python train.py --model="encoder-decoder audio transcriber" --dataset="read English sentences (LibriTTS-R)" --time_shift_ms=50 --input="mfcc" --tokenizer="char" --decoder_norm="layernorm" --decoder_fused_qkv=false --decoder_bias="none" --decoder_qk_norm=true --decoder_drop_path=0.05 --decoder_tie_embeddings=false --optimizer="muon" --adamw_lr_other_params=0.0029
Rows from block 4 of the text decoder of a small encoder-decoder audio transcriber, named by matrix and row number. Rows with one number belong to one neuron. Each number is 50 + 15 x the weight over its row's rms, rounded and kept within 0 to 99. All counts start at 0.
After each neuron's rows are labels from the 100 texts, of 14976, where the neuron reaches its highest value: "fires on" is the input token at the peak. Only what is clearly more common there than usual is listed. The data: read English sentences (LibriTTS-R). In brackets: how many of the 100.
# fc1: MLP up (decoder.blocks.4.mlp.fc1.weight, 256x128), inputs 43-85
# fc2: MLP down (decoder.blocks.4.mlp.fc2.weight, 128x256, transposed), outputs 43-85

fc1.149:29 70 61 72 62 43 26 40 34 32 52 39 67 71 15 76 46 63 70 29 37 47 60 74 62 40 67 36 34 30 55 43 40 69 66 50 36 43 60 72 77 52 60
fc2.149:54 32 21 71 58 49 35 43 66 68 62 60 37 60 52 33 42 59 37 02 56 76 66 43 82 64 47 70 63 72 52 51 29 42 44 28 51 87 39 51 29 52 52
fires on: "a" (94)

fc1.132:43 59 64 61 58 61 41 40 28 40 46 74 61 41 54 37 53 45 61 43 85 45 73 60 60 59 46 33 34 71 56 47 60 65 47 36 72 38 56 56 55 39 38
fc2.132:79 42 57 45 63 47 67 44 57 82 54 49 51 74 29 36 43 49 59 39 61 46 36 56 68 50 45 38 23 49 50 35 35 39 49 53 83 31 53 70 65 40 65
fires on: "h" (98)

fc1.129:39 57 42 51 44 69 72 48 40 54 56 34 47 66 59 66 23 36 40 69 49 28 16 46 51 57 37 36 57 46 42 32 54 63 59 64 69 59 45 75 48 64 25
fc2.129:19 35 46 58 39 64 55 31 65 53 42 40 48 75 47 79 44 96 37 20 43 59 39 69 48 46 54 61 61 50 44 53 53 61 41 68 43 51 85 81 41 54 55
fires on: "y" (99)

fc1.16:39 38 42 62 68 87 45 81 32 50 43 84 53 46 58 39 54 35 54 19 39 35 27 50 52 49 63 41 56 77 54 51 64 43 45 54 19 70 59 64 42 63 62
fc2.16:51 65 91 53 28 42 53 65 60 43 69 72 41 63 50 31 58 18 39 47 50 41 55 29 52 42 49 66 68 64 63 46 60 61 57 82 21 70 67 64 47 83 40
fires on: "m" (37); "t" (35); "f" (22)

fc1.3:39 49 55 46 55 47 48 31 46 99 51 42 78 55 71 51 37 44 52 39 41 24 53 63 63 68 55 40 60 48 40 44 66 70 47 54 47 72 45 45 62 67 44
fc2.3:42 78 61 30 61 69 68 70 51 58 41 42 53 45 41 67 77 71 60 47 37 56 41 42 46 52 38 32 64 45 53 67 58 74 41 71 45 25 50 58 70 51 64
fires on: "t" (99)

fc1.191:65 54 54 60 50 57 66 36 62 77 36 38 33 42 68 13 29 49 59 64 78 56 58 46 34 69 29 46 62 52 40 28 52 30 51 45 51 67 56 85 67 37 38
fc2.191:57 50 60 55 23 46 16 60 25 47 64 40 43 49 36 62 22 62 42 38 37 81 51 66 35 62 59 75 52 51 34 70 39 50 31 71 48 32 74 60 70 37 23
fires on: "a" (93)

fc1.7:58 65 67 18 33 48 13 56 52 52 49 48 56 48 28 37 59 45 58 60 57 39 73 42 49 22 41 47 24 45 68 74 44 27 70 25 77 48 39 45 62 56 28
fc2.7:26 40 28 66 43 58 46 45 36 40 61 48 47 50 94 61 76 74 75 63 47 59 56 37 35 54 39 43 62 13 69 53 69 68 52 27 56 46 34 73 49 43 65
fires on: "a" (99)

fc1.14:31 61 51 35 56 39 60 49 64 27 58 50 48 61 60 42 25 50 38 45 64 58 54 53 57 46 38 43 30 56 72 51 08 52 62 51 42 48 69 77 58 37 56
fc2.14:58 56 78 55 36 54 54 53 58 71 42 52 15 34 56 53 69 46 33 52 27 62 69 35 64 63 46 75 47 71 58 50 57 47 31 65 59 56 53 30 28 40 56
fires on: "d" (94)

fc1.8:26 44 67 30 82 29 40 76 40 42 39 38 48 54 59 64 49 46 74 47 71 62 38 58 53 61 69 35 54 53 35 33 53 58 76 75 45 35 72 42 35 49 48
fc2.8:38 67 19 60 33 55 71 38 74 57 62 35 48 62 49 41 28 43 71 55 72 48 18 27 29 35 60 46 66 49 21 30 41 39 10 73 46 54 51 51 26 45 61
fires on: "e" (81); "h" (12)

fc1.208:40 31 74 70 48 38 44 44 40 44 41 33 48 52 33 59 40 53 40 41 51 39 59 57 63 68 30 60 32 43 69 48 63 75 49 48 48 51 47 31 42 38 38
fc2.208:37 56 68 48 39 59 46 54 65 36 50 29 51 64 29 25 48 62 34 41 63 36 38 49 27 51 48 55 37 22 59 52 47 58 56 23 42 70 43 26 56 47 51
fires on: "y" (100)

fc1.86:52 50 43 50 59 36 38 48 44 55 70 45 44 47 72 63 37 32 41 42 76 37 27 69 38 54 74 50 50 47 60 24 41 26 54 46 32 68 50 37 57 55 62
fc2.86:31 53 69 62 58 45 51 65 40 64 28 52 37 50 69 65 50 45 23 61 41 78 51 44 49 55 47 50 34 56 20 52 61 47 57 51 35 36 55 13 62 19 63
fires on: "d" (70); "l" (29)

fc1.193:66 55 27 32 42 54 44 60 70 52 67 44 55 36 56 35 58 24 39 63 47 49 29 26 46 73 43 12 45 48 59 66 48 52 57 42 39 49 47 44 73 70 70
fc2.193:57 45 41 59 67 52 71 99 53 27 41 53 66 69 52 46 55 33 57 48 71 61 62 30 47 54 35 37 65 58 32 38 36 70 46 75 45 60 54 46 44 30 52
fires on: "m" (100)

fc1.183:53 62 59 72 46 29 64 77 18 82 33 42 59 30 54 46 27 56 45 63 38 70 52 34 57 52 32 23 67 33 51 50 43 26 61 50 28 40 25 59 65 63 50
fc2.183:46 31 30 49 40 54 81 30 68 25 56 42 45 64 66 56 57 83 38 60 30 59 24 47 41 55 68 54 38 75 50 43 55 36 47 47 48 64 61 21 38 57 60
fires on: "d" (98)

fc1.230:69 98 49 53 28 27 43 68 50 57 56 36 54 26 42 39 75 53 51 76 45 48 71 45 42 63 61 40 24 54 43 52 50 59 78 37 45 50 31 77 23 44 37
fc2.230:40 46 53 57 49 53 38 64 54 35 38 42 56 52 37 55 60 41 71 58 85 53 44 60 58 65 66 22 43 48 71 82 53 45 54 37 51 43 67 34 43 39 39
fires on: "m" (57); "o" (23); "s" (16)

fc1.214:86 49 52 25 94 46 70 53 68 55 52 39 64 35 33 31 49 48 24 38 70 69 43 81 47 68 72 42 49 47 48 65 23 40 49 68 71 48 49 81 68 47 38
fc2.214:70 55 45 57 45 35 22 66 50 57 65 67 60 56 47 64 47 47 17 13 44 55 38 31 19 46 50 67 37 77 28 23 71 65 24 33 38 35 53 49 46 54 70
fires on: "d" (79); "k" (20)

fc1.32:42 44 59 54 77 63 89 41 42 45 56 44 24 26 68 76 62 88 52 44 39 46 52 44 41 52 40 45 38 64 28 56 58 43 56 53 40 38 41 79 34 59 48
fc2.32:44 57 67 40 47 66 39 76 62 37 63 74 84 54 60 25 41 40 48 69 53 49 51 35 65 27 33 57 26 30 64 41 49 41 50 51 37 79 61 41 78 47 38
fires on: "i" (79); "d" (21)

fc1.222:48 56 75 34 80 23 39 27 52 56 65 46 70 49 43 39 30 47 55 34 40 48 10 51 62 55 35 52 53 45 35 57 70 35 53 22 56 45 36 64 62 65 63
fc2.222:68 43 26 45 38 22 79 33 48 41 60 51 45 43 55 73 66 36 73 46 50 40 48 60 56 37 63 26 44 16 66 48 33 71 45 53 52 65 64 48 60 71 49
fires on: "u" (94)

fc1.18:51 35 64 67 54 66 61 40 67 63 30 63 47 68 62 70 47 71 35 60 42 45 25 52 49 59 49 56 53 53 51 45 48 66 34 56 28 91 29 56 56 76 40
fc2.18:61 25 54 36 57 47 25 61 28 54 52 78 37 61 38 37 37 41 55 73 52 33 41 49 45 67 43 41 57 26 37 80 61 59 23 36 75 39 53 61 51 73 53
fires on: "h" (100)

fc1.117:40 66 54 36 79 47 44 57 47 65 81 55 69 41 29 61 40 32 49 63 42 56 49 47 36 29 82 38 61 38 20 45 66 67 32 36 53 74 28 26 48 50 56
fc2.117:60 34 34 42 61 35 50 47 42 52 36 40 64 49 41 62 54 30 65 36 54 59 67 63 58 36 51 48 41 59 33 62 39 71 38 66 76 55 53 29 35 55 36
fires on: "a" (79); "d" (18)

fc1.179:57 49 58 55 46 62 55 42 53 18 49 51 38 71 80 44 66 45 99 72 67 67 40 67 40 27 65 17 66 39 47 51 87 40 70 44 73 54 37 26 37 55 66
fc2.179:28 67 46 35 12 54 59 71 29 30 47 56 41 41 38 66 42 41 37 58 46 48 58 54 42 55 63 58 59 59 73 42 39 49 36 70 48 62 69 39 43 45 90
fires on: " " (36); "t" (34)

fc1.210:57 49 74 68 31 36 35 32 44 30 47 52 41 56 51 49 32 47 26 60 80 59 52 53 63 30 44 34 73 44 36 58 53 51 44 23 55 60 23 71 58 46 38
fc2.210:63 36 43 54 67 61 69 64 39 63 80 31 70 53 62 55 66 42 60 36 57 22 49 58 84 32 47 45 48 37 55 44 22 54 50 60 31 52 53 42 34 21 21
fires on: "m" (82); "n" (16)

fc1.239:66 42 58 42 45 57 56 45 76 49 56 53 46 37 63 45 45 38 42 35 65 30 27 40 37 79 35 43 67 46 47 52 57 73 49 58 30 52 91 48 68 77 40
fc2.239:31 49 16 37 60 39 57 59 04 68 63 46 60 50 64 86 51 46 49 53 51 42 18 62 54 60 22 33 57 67 48 70 64 60 61 21 37 48 69 65 46 33 44
fires on: "u" (63); "t" (26); "g" (11)

fc1.180:61 39 52 53 40 78 44 50 58 45 83 66 74 61 66 21 23 51 42 55 49 43 33 70 38 56 58 40 40 33 46 50 72 47 48 49 52 62 72 61 54 59 41
fc2.180:33 61 62 53 44 36 43 35 48 38 52 59 25 66 35 65 78 55 55 61 63 63 28 38 46 29 68 35 46 28 53 83 63 55 74 57 62 72 39 45 41 61 69
fires on: "e" (55); "n" (45)

fc1.142:52 69 55 47 24 48 59 41 69 59 51 53 36 61 64 40 57 56 60 65 79 49 69 23 55 33 55 39 43 35 60 63 64 64 45 73 56 95 60 60 82 22 31
fc2.142:25 55 75 51 41 30 52 48 69 44 35 25 50 19 46 50 33 59 40 46 69 32 63 35 38 68 21 56 48 49 55 69 61 56 42 39 68 68 73 51 56 24 57
fires on: "g" (98)

fc1.34:55 78 72 44 66 24 49 63 24 57 47 39 69 50 46 64 26 61 35 36 67 55 30 50 61 64 39 46 34 60 57 56 50 53 51 69 38 44 48 43 46 77 43
fc2.34:64 51 39 79 56 51 55 77 57 55 46 64 31 55 28 43 72 38 49 56 74 30 67 38 53 77 36 61 62 42 49 45 38 38 44 25 77 40 59 52 46 37 52
fires on: "e" (95)

fc1.126:41 42 75 45 67 39 25 43 62 78 58 58 62 44 50 24 45 29 35 54 59 34 26 11 53 54 45 52 49 67 55 53 24 32 25 43 32 81 33 44 63 54 39
fc2.126:48 31 72 49 33 42 51 33 64 40 70 60 49 34 51 38 47 23 45 46 39 10 45 60 65 47 50 69 31 28 37 32 38 41 29 48 44 92 60 40 37 52 40
fires on: "u" (100)

fc1.205:22 68 55 47 41 42 43 63 49 37 21 42 22 61 70 64 47 49 48 52 43 32 54 28 30 67 78 87 29 48 64 58 50 63 30 57 44 55 74 76 59 46 45
fc2.205:41 56 75 34 47 58 62 41 46 38 43 61 47 54 60 22 63 76 56 61 29 48 78 49 21 33 38 19 45 42 32 50 13 49 58 43 41 78 17 63 30 29 33
fires on: "f" (42); "c" (30); "p" (28)

fc1.43:75 40 58 58 48 52 39 47 42 81 47 56 67 48 37 85 53 28 21 45 29 30 38 49 50 26 58 52 38 63 29 31 68 41 56 37 58 45 68 77 75 57 63
fc2.43:24 64 61 40 59 50 47 57 51 55 38 33 33 52 59 44 48 43 61 37 23 50 53 38 29 57 34 28 28 68 50 50 57 63 80 42 52 48 32 71 29 68 64
fires on: "t" (100)

fc1.182:31 26 59 60 44 47 50 42 43 65 53 63 59 55 63 36 46 38 76 35 53 52 65 48 64 55 76 69 54 50 57 60 66 59 59 44 59 59 38 73 61 51 39
fc2.182:52 42 10 41 41 65 22 75 52 17 82 73 34 12 42 54 46 60 53 60 53 52 47 80 29 43 67 71 61 38 59 69 86 50 64 38 75 30 59 52 63 42 54
fires on: "u" (59); "<end>" (29)

fc1.46:51 49 39 51 74 49 84 57 44 43 33 53 58 57 63 31 49 42 40 30 62 41 66 39 47 57 61 48 63 37 70 43 76 61 53 40 64 39 56 29 49 55 77
fc2.46:49 43 39 35 69 66 36 42 57 38 52 62 64 08 46 47 11 33 46 36 35 53 40 29 45 91 38 60 43 63 39 57 68 59 40 58 47 58 79 37 75 49 62
fires on: "r" (99)

fc1.228:41 32 59 48 75 57 55 49 29 61 27 37 59 53 55 53 68 52 49 70 42 80 55 61 47 53 61 60 26 79 45 43 53 52 61 33 30 45 58 36 49 27 78
fc2.228:36 53 60 81 35 47 41 63 56 67 51 46 31 32 38 48 72 37 37 49 47 64 69 38 40 28 73 46 43 22 36 64 43 33 57 48 86 37 56 62 45 66 66
fires on: "g" (62); "r" (32)

fc1.206:75 55 63 59 58 22 44 74 52 42 78 37 37 29 37 49 54 52 71 33 62 32 37 35 39 54 12 28 72 25 70 55 59 31 64 54 40 51 55 55 71 62 28
fc2.206:56 54 60 38 29 12 33 53 49 59 44 51 68 65 49 53 41 50 45 70 67 52 83 54 43 46 61 62 23 21 52 61 52 32 45 53 60 30 49 35 44 30 56
fires on: "h" (92)

fc1.53:49 57 21 82 68 59 55 55 53 29 60 46 41 35 64 17 39 43 45 67 65 50 42 60 54 53 46 33 54 30 64 52 53 73 45 36 35 29 59 59 56 45 73
fc2.53:64 76 67 47 55 39 47 40 70 16 37 51 64 50 53 86 45 71 40 40 53 61 15 58 58 45 56 61 58 40 47 39 61 48 58 29 53 65 54 29 52 39 57
fires on: "m" (46); "'" (40); "r" (14)

fc1.224:39 42 63 46 55 74 45 45 67 55 34 50 42 57 55 50 35 51 56 56 60 32 66 54 37 23 66 48 62 62 39 36 75 64 60 61 75 53 47 39 74 40 29
fc2.224:39 73 37 72 62 58 60 35 51 42 21 50 72 66 47 37 46 49 37 70 52 01 50 59 48 61 29 72 65 40 39 42 48 66 50 25 44 68 67 47 27 65 41
fires on: "y" (100)

fc1.96:61 63 68 50 51 49 65 69 26 59 40 61 55 27 64 42 70 20 38 40 44 41 53 40 63 51 65 49 11 70 68 51 64 65 21 84 35 72 55 44 34 86 60
fc2.96:72 39 51 51 63 55 53 35 46 58 70 63 43 87 50 18 32 53 37 67 48 52 66 56 44 62 44 44 36 41 60 62 64 69 80 43 55 42 61 20 30 41 59
fires on: "f" (89)

fc1.77:48 58 28 57 54 56 46 54 47 58 35 61 50 61 41 43 39 41 38 73 47 70 00 36 57 18 63 61 63 59 48 59 59 42 63 40 47 62 42 54 51 42 35
fc2.77:61 52 64 14 55 64 35 54 36 56 54 58 30 48 45 11 44 55 56 34 53 57 34 49 32 58 43 64 40 62 44 78 63 24 81 19 32 70 48 51 39 64 57
fires on: "r" (100)

fc1.118:54 50 40 73 67 79 56 22 31 42 60 46 73 41 52 62 59 80 56 52 80 39 69 45 42 25 64 45 53 56 29 40 61 13 46 36 58 43 46 45 59 34 69
fc2.118:65 67 60 50 70 38 43 64 48 41 41 34 24 53 59 50 61 43 59 44 19 75 09 71 48 65 43 17 35 63 55 53 31 68 51 33 49 49 34 59 42 67 00
fires on: "n" (100)

fc1.112:65 53 25 54 59 63 51 22 30 16 55 58 42 69 68 30 79 44 52 60 62 74 48 54 40 56 31 61 51 58 62 46 84 72 65 41 44 36 77 75 39 66 28
fc2.112:55 55 62 63 38 47 52 53 42 28 49 39 68 36 58 53 78 32 62 57 42 68 72 50 48 45 17 77 94 60 30 43 70 86 43 53 57 16 74 57 35 32 38
fires on: "i" (66); "n" (33)

fc1.21:71 66 78 53 74 59 52 61 33 75 60 51 43 62 43 20 42 38 45 57 43 50 29 66 13 34 64 35 52 47 24 67 56 47 65 65 57 43 34 51 65 38 43
fc2.21:57 53 73 66 40 65 79 24 44 38 65 53 48 55 66 61 38 50 32 48 49 63 65 52 64 52 79 54 72 49 50 40 55 67 31 54 67 30 63 41 53 21 27
fires on: "r" (59); "t" (21); "<end>" (20)

fc1.22:62 32 35 36 43 57 72 52 40 32 62 36 69 35 68 77 61 37 36 62 69 63 43 46 61 19 20 39 28 58 59 50 61 67 33 70 39 58 47 50 72 44 48
fc2.22:55 51 38 53 57 71 70 49 60 33 39 41 61 85 33 66 40 53 35 26 38 45 64 30 30 41 64 58 72 46 35 79 29 52 50 39 76 50 32 57 40 25 51
fires on: "n" (93)

fc1.201:63 32 25 71 26 43 49 67 39 52 72 34 26 58 71 54 68 44 56 39 63 32 44 30 36 45 52 64 54 42 57 50 73 51 49 66 78 40 50 52 48 29 34
fc2.201:45 33 60 34 58 32 49 62 42 36 27 64 81 40 37 69 68 58 36 50 65 58 74 69 71 59 40 79 54 31 82 53 29 54 66 47 32 35 22 61 62 37 43
fires on: "n" (54); "r" (32); "<end>" (10)

fc1.167:49 78 48 41 26 52 40 89 59 27 34 35 35 54 55 18 40 57 41 47 36 78 59 49 33 52 50 20 47 46 65 61 53 51 63 60 19 49 61 75 56 47 92
fc2.167:65 50 34 66 20 41 58 17 47 69 32 61 77 45 65 42 35 19 49 52 57 81 78 11 46 63 65 50 37 55 43 58 63 61 33 49 51 44 57 56 32 46 50
fires on: "g" (88)

fc1.225:61 39 51 62 50 37 07 55 36 57 19 41 33 52 69 62 62 54 67 47 42 42 65 68 39 42 59 49 66 32 46 28 53 47 35 30 38 51 65 46 50 41 38
fc2.225:37 63 49 50 28 50 18 56 56 44 41 64 66 28 66 55 61 45 40 33 47 59 61 34 40 51 80 38 69 53 35 28 55 82 54 47 64 32 57 52 52 32 50
fires on: "n" (79); "p" (10)

fc1.81:43 26 69 31 66 53 61 32 62 57 58 16 43 20 51 67 53 73 33 39 35 58 52 54 35 56 58 52 82 42 31 62 79 42 57 57 28 75 28 45 25 55 64
fc2.81:40 21 56 33 64 42 64 38 19 57 77 80 47 46 69 16 32 61 48 51 59 50 50 50 49 37 11 49 54 51 42 53 66 73 03 31 58 63 43 43 51 68 26
fires on: "h" (100)

fc1.234:57 52 39 34 71 67 38 25 64 85 42 30 64 58 62 62 65 34 53 42 68 45 60 46 32 48 38 46 53 60 26 82 50 41 15 84 49 47 67 50 61 43 64
fc2.234:54 50 36 76 50 69 53 73 67 44 61 54 67 45 67 26 66 64 42 31 39 73 50 73 76 59 30 29 78 31 38 22 39 27 60 44 40 86 37 33 38 58 40
fires on: " " (50); "s" (35); "'" (8)

fc1.252:47 72 63 44 39 59 28 34 81 52 59 36 54 56 41 36 23 44 38 46 44 38 67 42 92 50 48 06 25 48 55 42 53 49 43 65 32 31 62 58 55 60 45
fc2.252:72 28 81 45 32 46 33 30 36 37 55 68 21 45 52 82 27 59 60 33 75 65 38 51 53 50 42 45 74 50 55 34 56 40 43 71 32 24 49 44 51 57 54
fires on: "d" (100)

fc1.89:58 42 99 56 71 67 58 33 65 57 47 50 55 59 54 23 36 45 42 53 27 55 61 58 65 50 70 51 57 37 85 32 59 73 58 15 55 31 39 56 49 70 48
fc2.89:38 64 38 46 61 50 39 51 58 50 60 42 41 57 41 47 41 47 35 30 45 70 54 43 44 56 74 52 47 22 34 64 32 58 46 33 53 55 50 72 14 45 30
fires on: "y" (58); "e" (21); "r" (10)

fc1.84:61 69 34 62 31 60 49 48 31 42 52 24 43 59 52 57 53 72 58 38 57 44 45 65 50 73 61 54 49 41 77 58 59 48 25 63 31 51 20 86 54 80 51
fc2.84:34 50 63 57 27 49 44 48 25 30 44 59 66 58 61 46 53 61 74 48 44 35 21 88 18 30 61 57 31 48 68 36 53 43 38 63 73 48 30 67 69 72 25
fires on: "y" (59); "s" (32)

fc1.219:57 56 37 48 26 69 29 56 52 31 53 62 57 32 78 71 55 34 47 38 49 30 58 46 44 41 48 48 66 86 63 55 52 57 37 35 48 46 51 44 59 52 24
fc2.219:41 47 69 39 47 56 44 44 79 52 64 29 49 53 32 47 42 46 64 72 23 72 44 66 23 50 46 48 45 49 64 50 49 68 43 62 63 64 70 66 55 49 52
fires on: "h" (46); "s" (28); "x" (19)

fc1.160:68 31 53 66 47 44 52 41 48 42 48 65 32 63 68 34 71 62 50 56 46 60 44 50 66 47 65 68 41 60 49 77 73 56 29 49 36 42 50 51 61 83 22
fc2.160:60 52 49 46 49 61 64 56 32 37 64 49 36 52 53 31 65 56 67 35 47 50 62 65 53 58 45 74 55 37 58 57 13 37 41 52 58 34 68 77 15 44 62
fires on: "h" (89); "i" (11)

fc1.23:35 52 54 60 51 55 50 34 51 38 50 30 50 30 56 48 82 69 48 63 44 34 52 57 27 69 51 52 43 31 12 45 48 14 35 47 82 56 70 53 72 60 79
fc2.23:49 37 57 61 67 49 49 41 37 49 50 46 56 28 55 42 44 47 59 51 73 78 41 45 56 39 49 18 32 61 44 58 39 42 54 49 47 70 42 70 61 52 44
fires on: "a" (87); "o" (13)

fc1.26:49 51 34 59 47 64 50 20 35 46 58 39 47 48 43 45 42 60 50 62 36 42 52 50 50 59 68 42 35 53 48 07 52 38 31 58 58 67 51 41 67 69 60
fc2.26:53 78 71 67 61 41 44 49 65 52 49 52 58 52 25 42 31 55 52 48 55 58 46 65 75 53 39 65 33 52 43 77 55 57 37 11 38 55 43 56 54 57 30
fires on: "n" (51); "o" (21); "l" (19)

fc1.97:54 37 69 46 58 60 53 57 61 51 34 35 52 71 42 57 80 63 44 55 31 67 48 66 41 52 19 23 67 48 38 32 89 22 22 71 51 53 71 58 31 46 40
fc2.97:44 53 46 48 69 59 44 24 42 64 36 34 38 39 38 53 62 53 58 25 52 43 52 55 63 52 61 56 69 58 59 50 47 38 37 47 67 55 64 40 31 52 54
fires on: "i" (100)

fc1.172:45 23 67 42 35 46 28 44 41 40 53 37 77 38 49 54 39 63 52 39 68 40 40 40 23 35 50 21 70 13 43 67 58 22 36 67 45 34 28 83 65 41 45
fc2.172:34 47 44 46 44 42 23 48 46 32 53 48 43 59 63 46 56 60 38 32 45 60 50 54 80 45 52 24 47 83 69 86 20 40 60 51 32 37 41 99 39 56 13
fires on: "y" (66); "t" (26); "p" (8)

fc1.150:65 32 63 28 75 37 49 62 58 46 40 43 58 65 51 35 59 23 45 31 59 44 51 69 22 69 48 59 61 49 73 38 87 62 60 40 21 50 39 49 54 75 38
fc2.150:46 55 39 30 58 45 54 49 66 58 35 65 40 30 61 37 75 33 39 47 77 49 53 47 42 43 49 62 33 79 58 48 57 52 80 75 82 71 49 47 36 46 31
fires on: "d" (59); "n" (39)

fc1.75:46 69 76 52 61 69 53 42 70 55 32 62 53 52 61 59 39 67 32 50 27 54 32 60 45 47 51 63 19 52 29 46 57 78 32 46 59 49 23 73 52 36 55
fc2.75:35 05 37 43 57 48 58 46 61 42 60 62 66 65 35 41 65 66 68 77 27 57 40 41 68 67 42 82 43 44 23 28 32 47 57 65 44 26 36 45 43 69 60
fires on: "f" (80); "w" (17)

fc1.71:51 57 65 57 65 65 79 50 49 73 60 29 19 89 51 36 54 62 57 86 40 48 47 79 61 22 53 40 45 67 53 52 65 63 53 31 31 29 47 71 51 49 35
fc2.71:52 28 30 57 51 63 44 59 49 47 37 43 40 57 39 35 08 37 65 77 51 61 63 50 78 36 64 50 44 52 54 35 63 50 54 41 52 37 44 34 35 46 47
fires on: "r" (98)

fc1.104:59 51 45 72 65 37 25 29 39 34 47 21 65 39 69 54 57 89 28 43 30 49 44 41 41 50 54 75 61 45 72 43 61 43 48 53 59 43 14 49 38 54 57
fc2.104:08 69 52 43 30 79 64 35 66 62 48 77 63 54 43 52 82 43 62 68 24 35 23 64 73 78 58 62 36 59 50 53 29 80 30 44 58 28 48 64 41 41 51
fires on: "i" (99)

fc1.99:30 54 64 35 81 46 73 74 31 56 56 48 54 30 78 46 65 52 57 44 49 59 39 55 44 55 30 48 48 60 50 30 53 70 36 48 79 68 37 47 41 54 65
fc2.99:75 39 49 60 55 49 77 44 39 58 60 52 64 48 53 32 57 76 63 49 34 48 58 48 62 59 30 42 58 68 35 41 76 43 22 40 41 39 63 64 43 53 51
fires on: "r" (93)

fc1.254:55 67 88 59 54 60 21 37 50 52 29 23 48 41 52 52 68 19 02 51 58 54 24 51 61 38 35 53 66 39 68 35 86 66 48 38 34 46 30 65 47 51 53
fc2.254:38 23 65 95 44 75 42 66 60 67 56 64 50 27 44 44 75 43 24 43 44 50 25 62 52 58 14 57 60 58 38 51 48 67 47 63 58 37 42 40 47 54 37
fires on: "h" (100)

fc1.140:42 60 40 13 49 45 28 41 56 72 55 63 15 70 59 63 48 46 44 41 83 57 42 59 48 28 77 64 40 57 29 26 33 33 53 53 42 65 82 44 47 49 44
fc2.140:60 49 79 52 29 67 38 44 38 24 45 48 55 48 40 39 48 69 35 71 48 75 58 65 63 64 60 14 40 28 41 68 52 52 56 28 25 40 74 70 59 49 41
fires on: "g" (37); "v" (32); "z" (11); "y" (11)

fc1.116:58 59 31 53 67 34 40 26 39 79 39 46 25 52 56 45 33 40 61 31 46 64 74 27 65 31 79 48 48 49 39 26 50 37 70 49 79 51 32 52 58 72 62
fc2.116:16 59 50 67 41 61 58 76 40 44 74 45 50 57 50 45 31 57 61 70 74 39 52 62 47 51 49 34 34 82 40 45 84 49 20 41 28 38 52 26 49 40 50
fires on: "n" (98)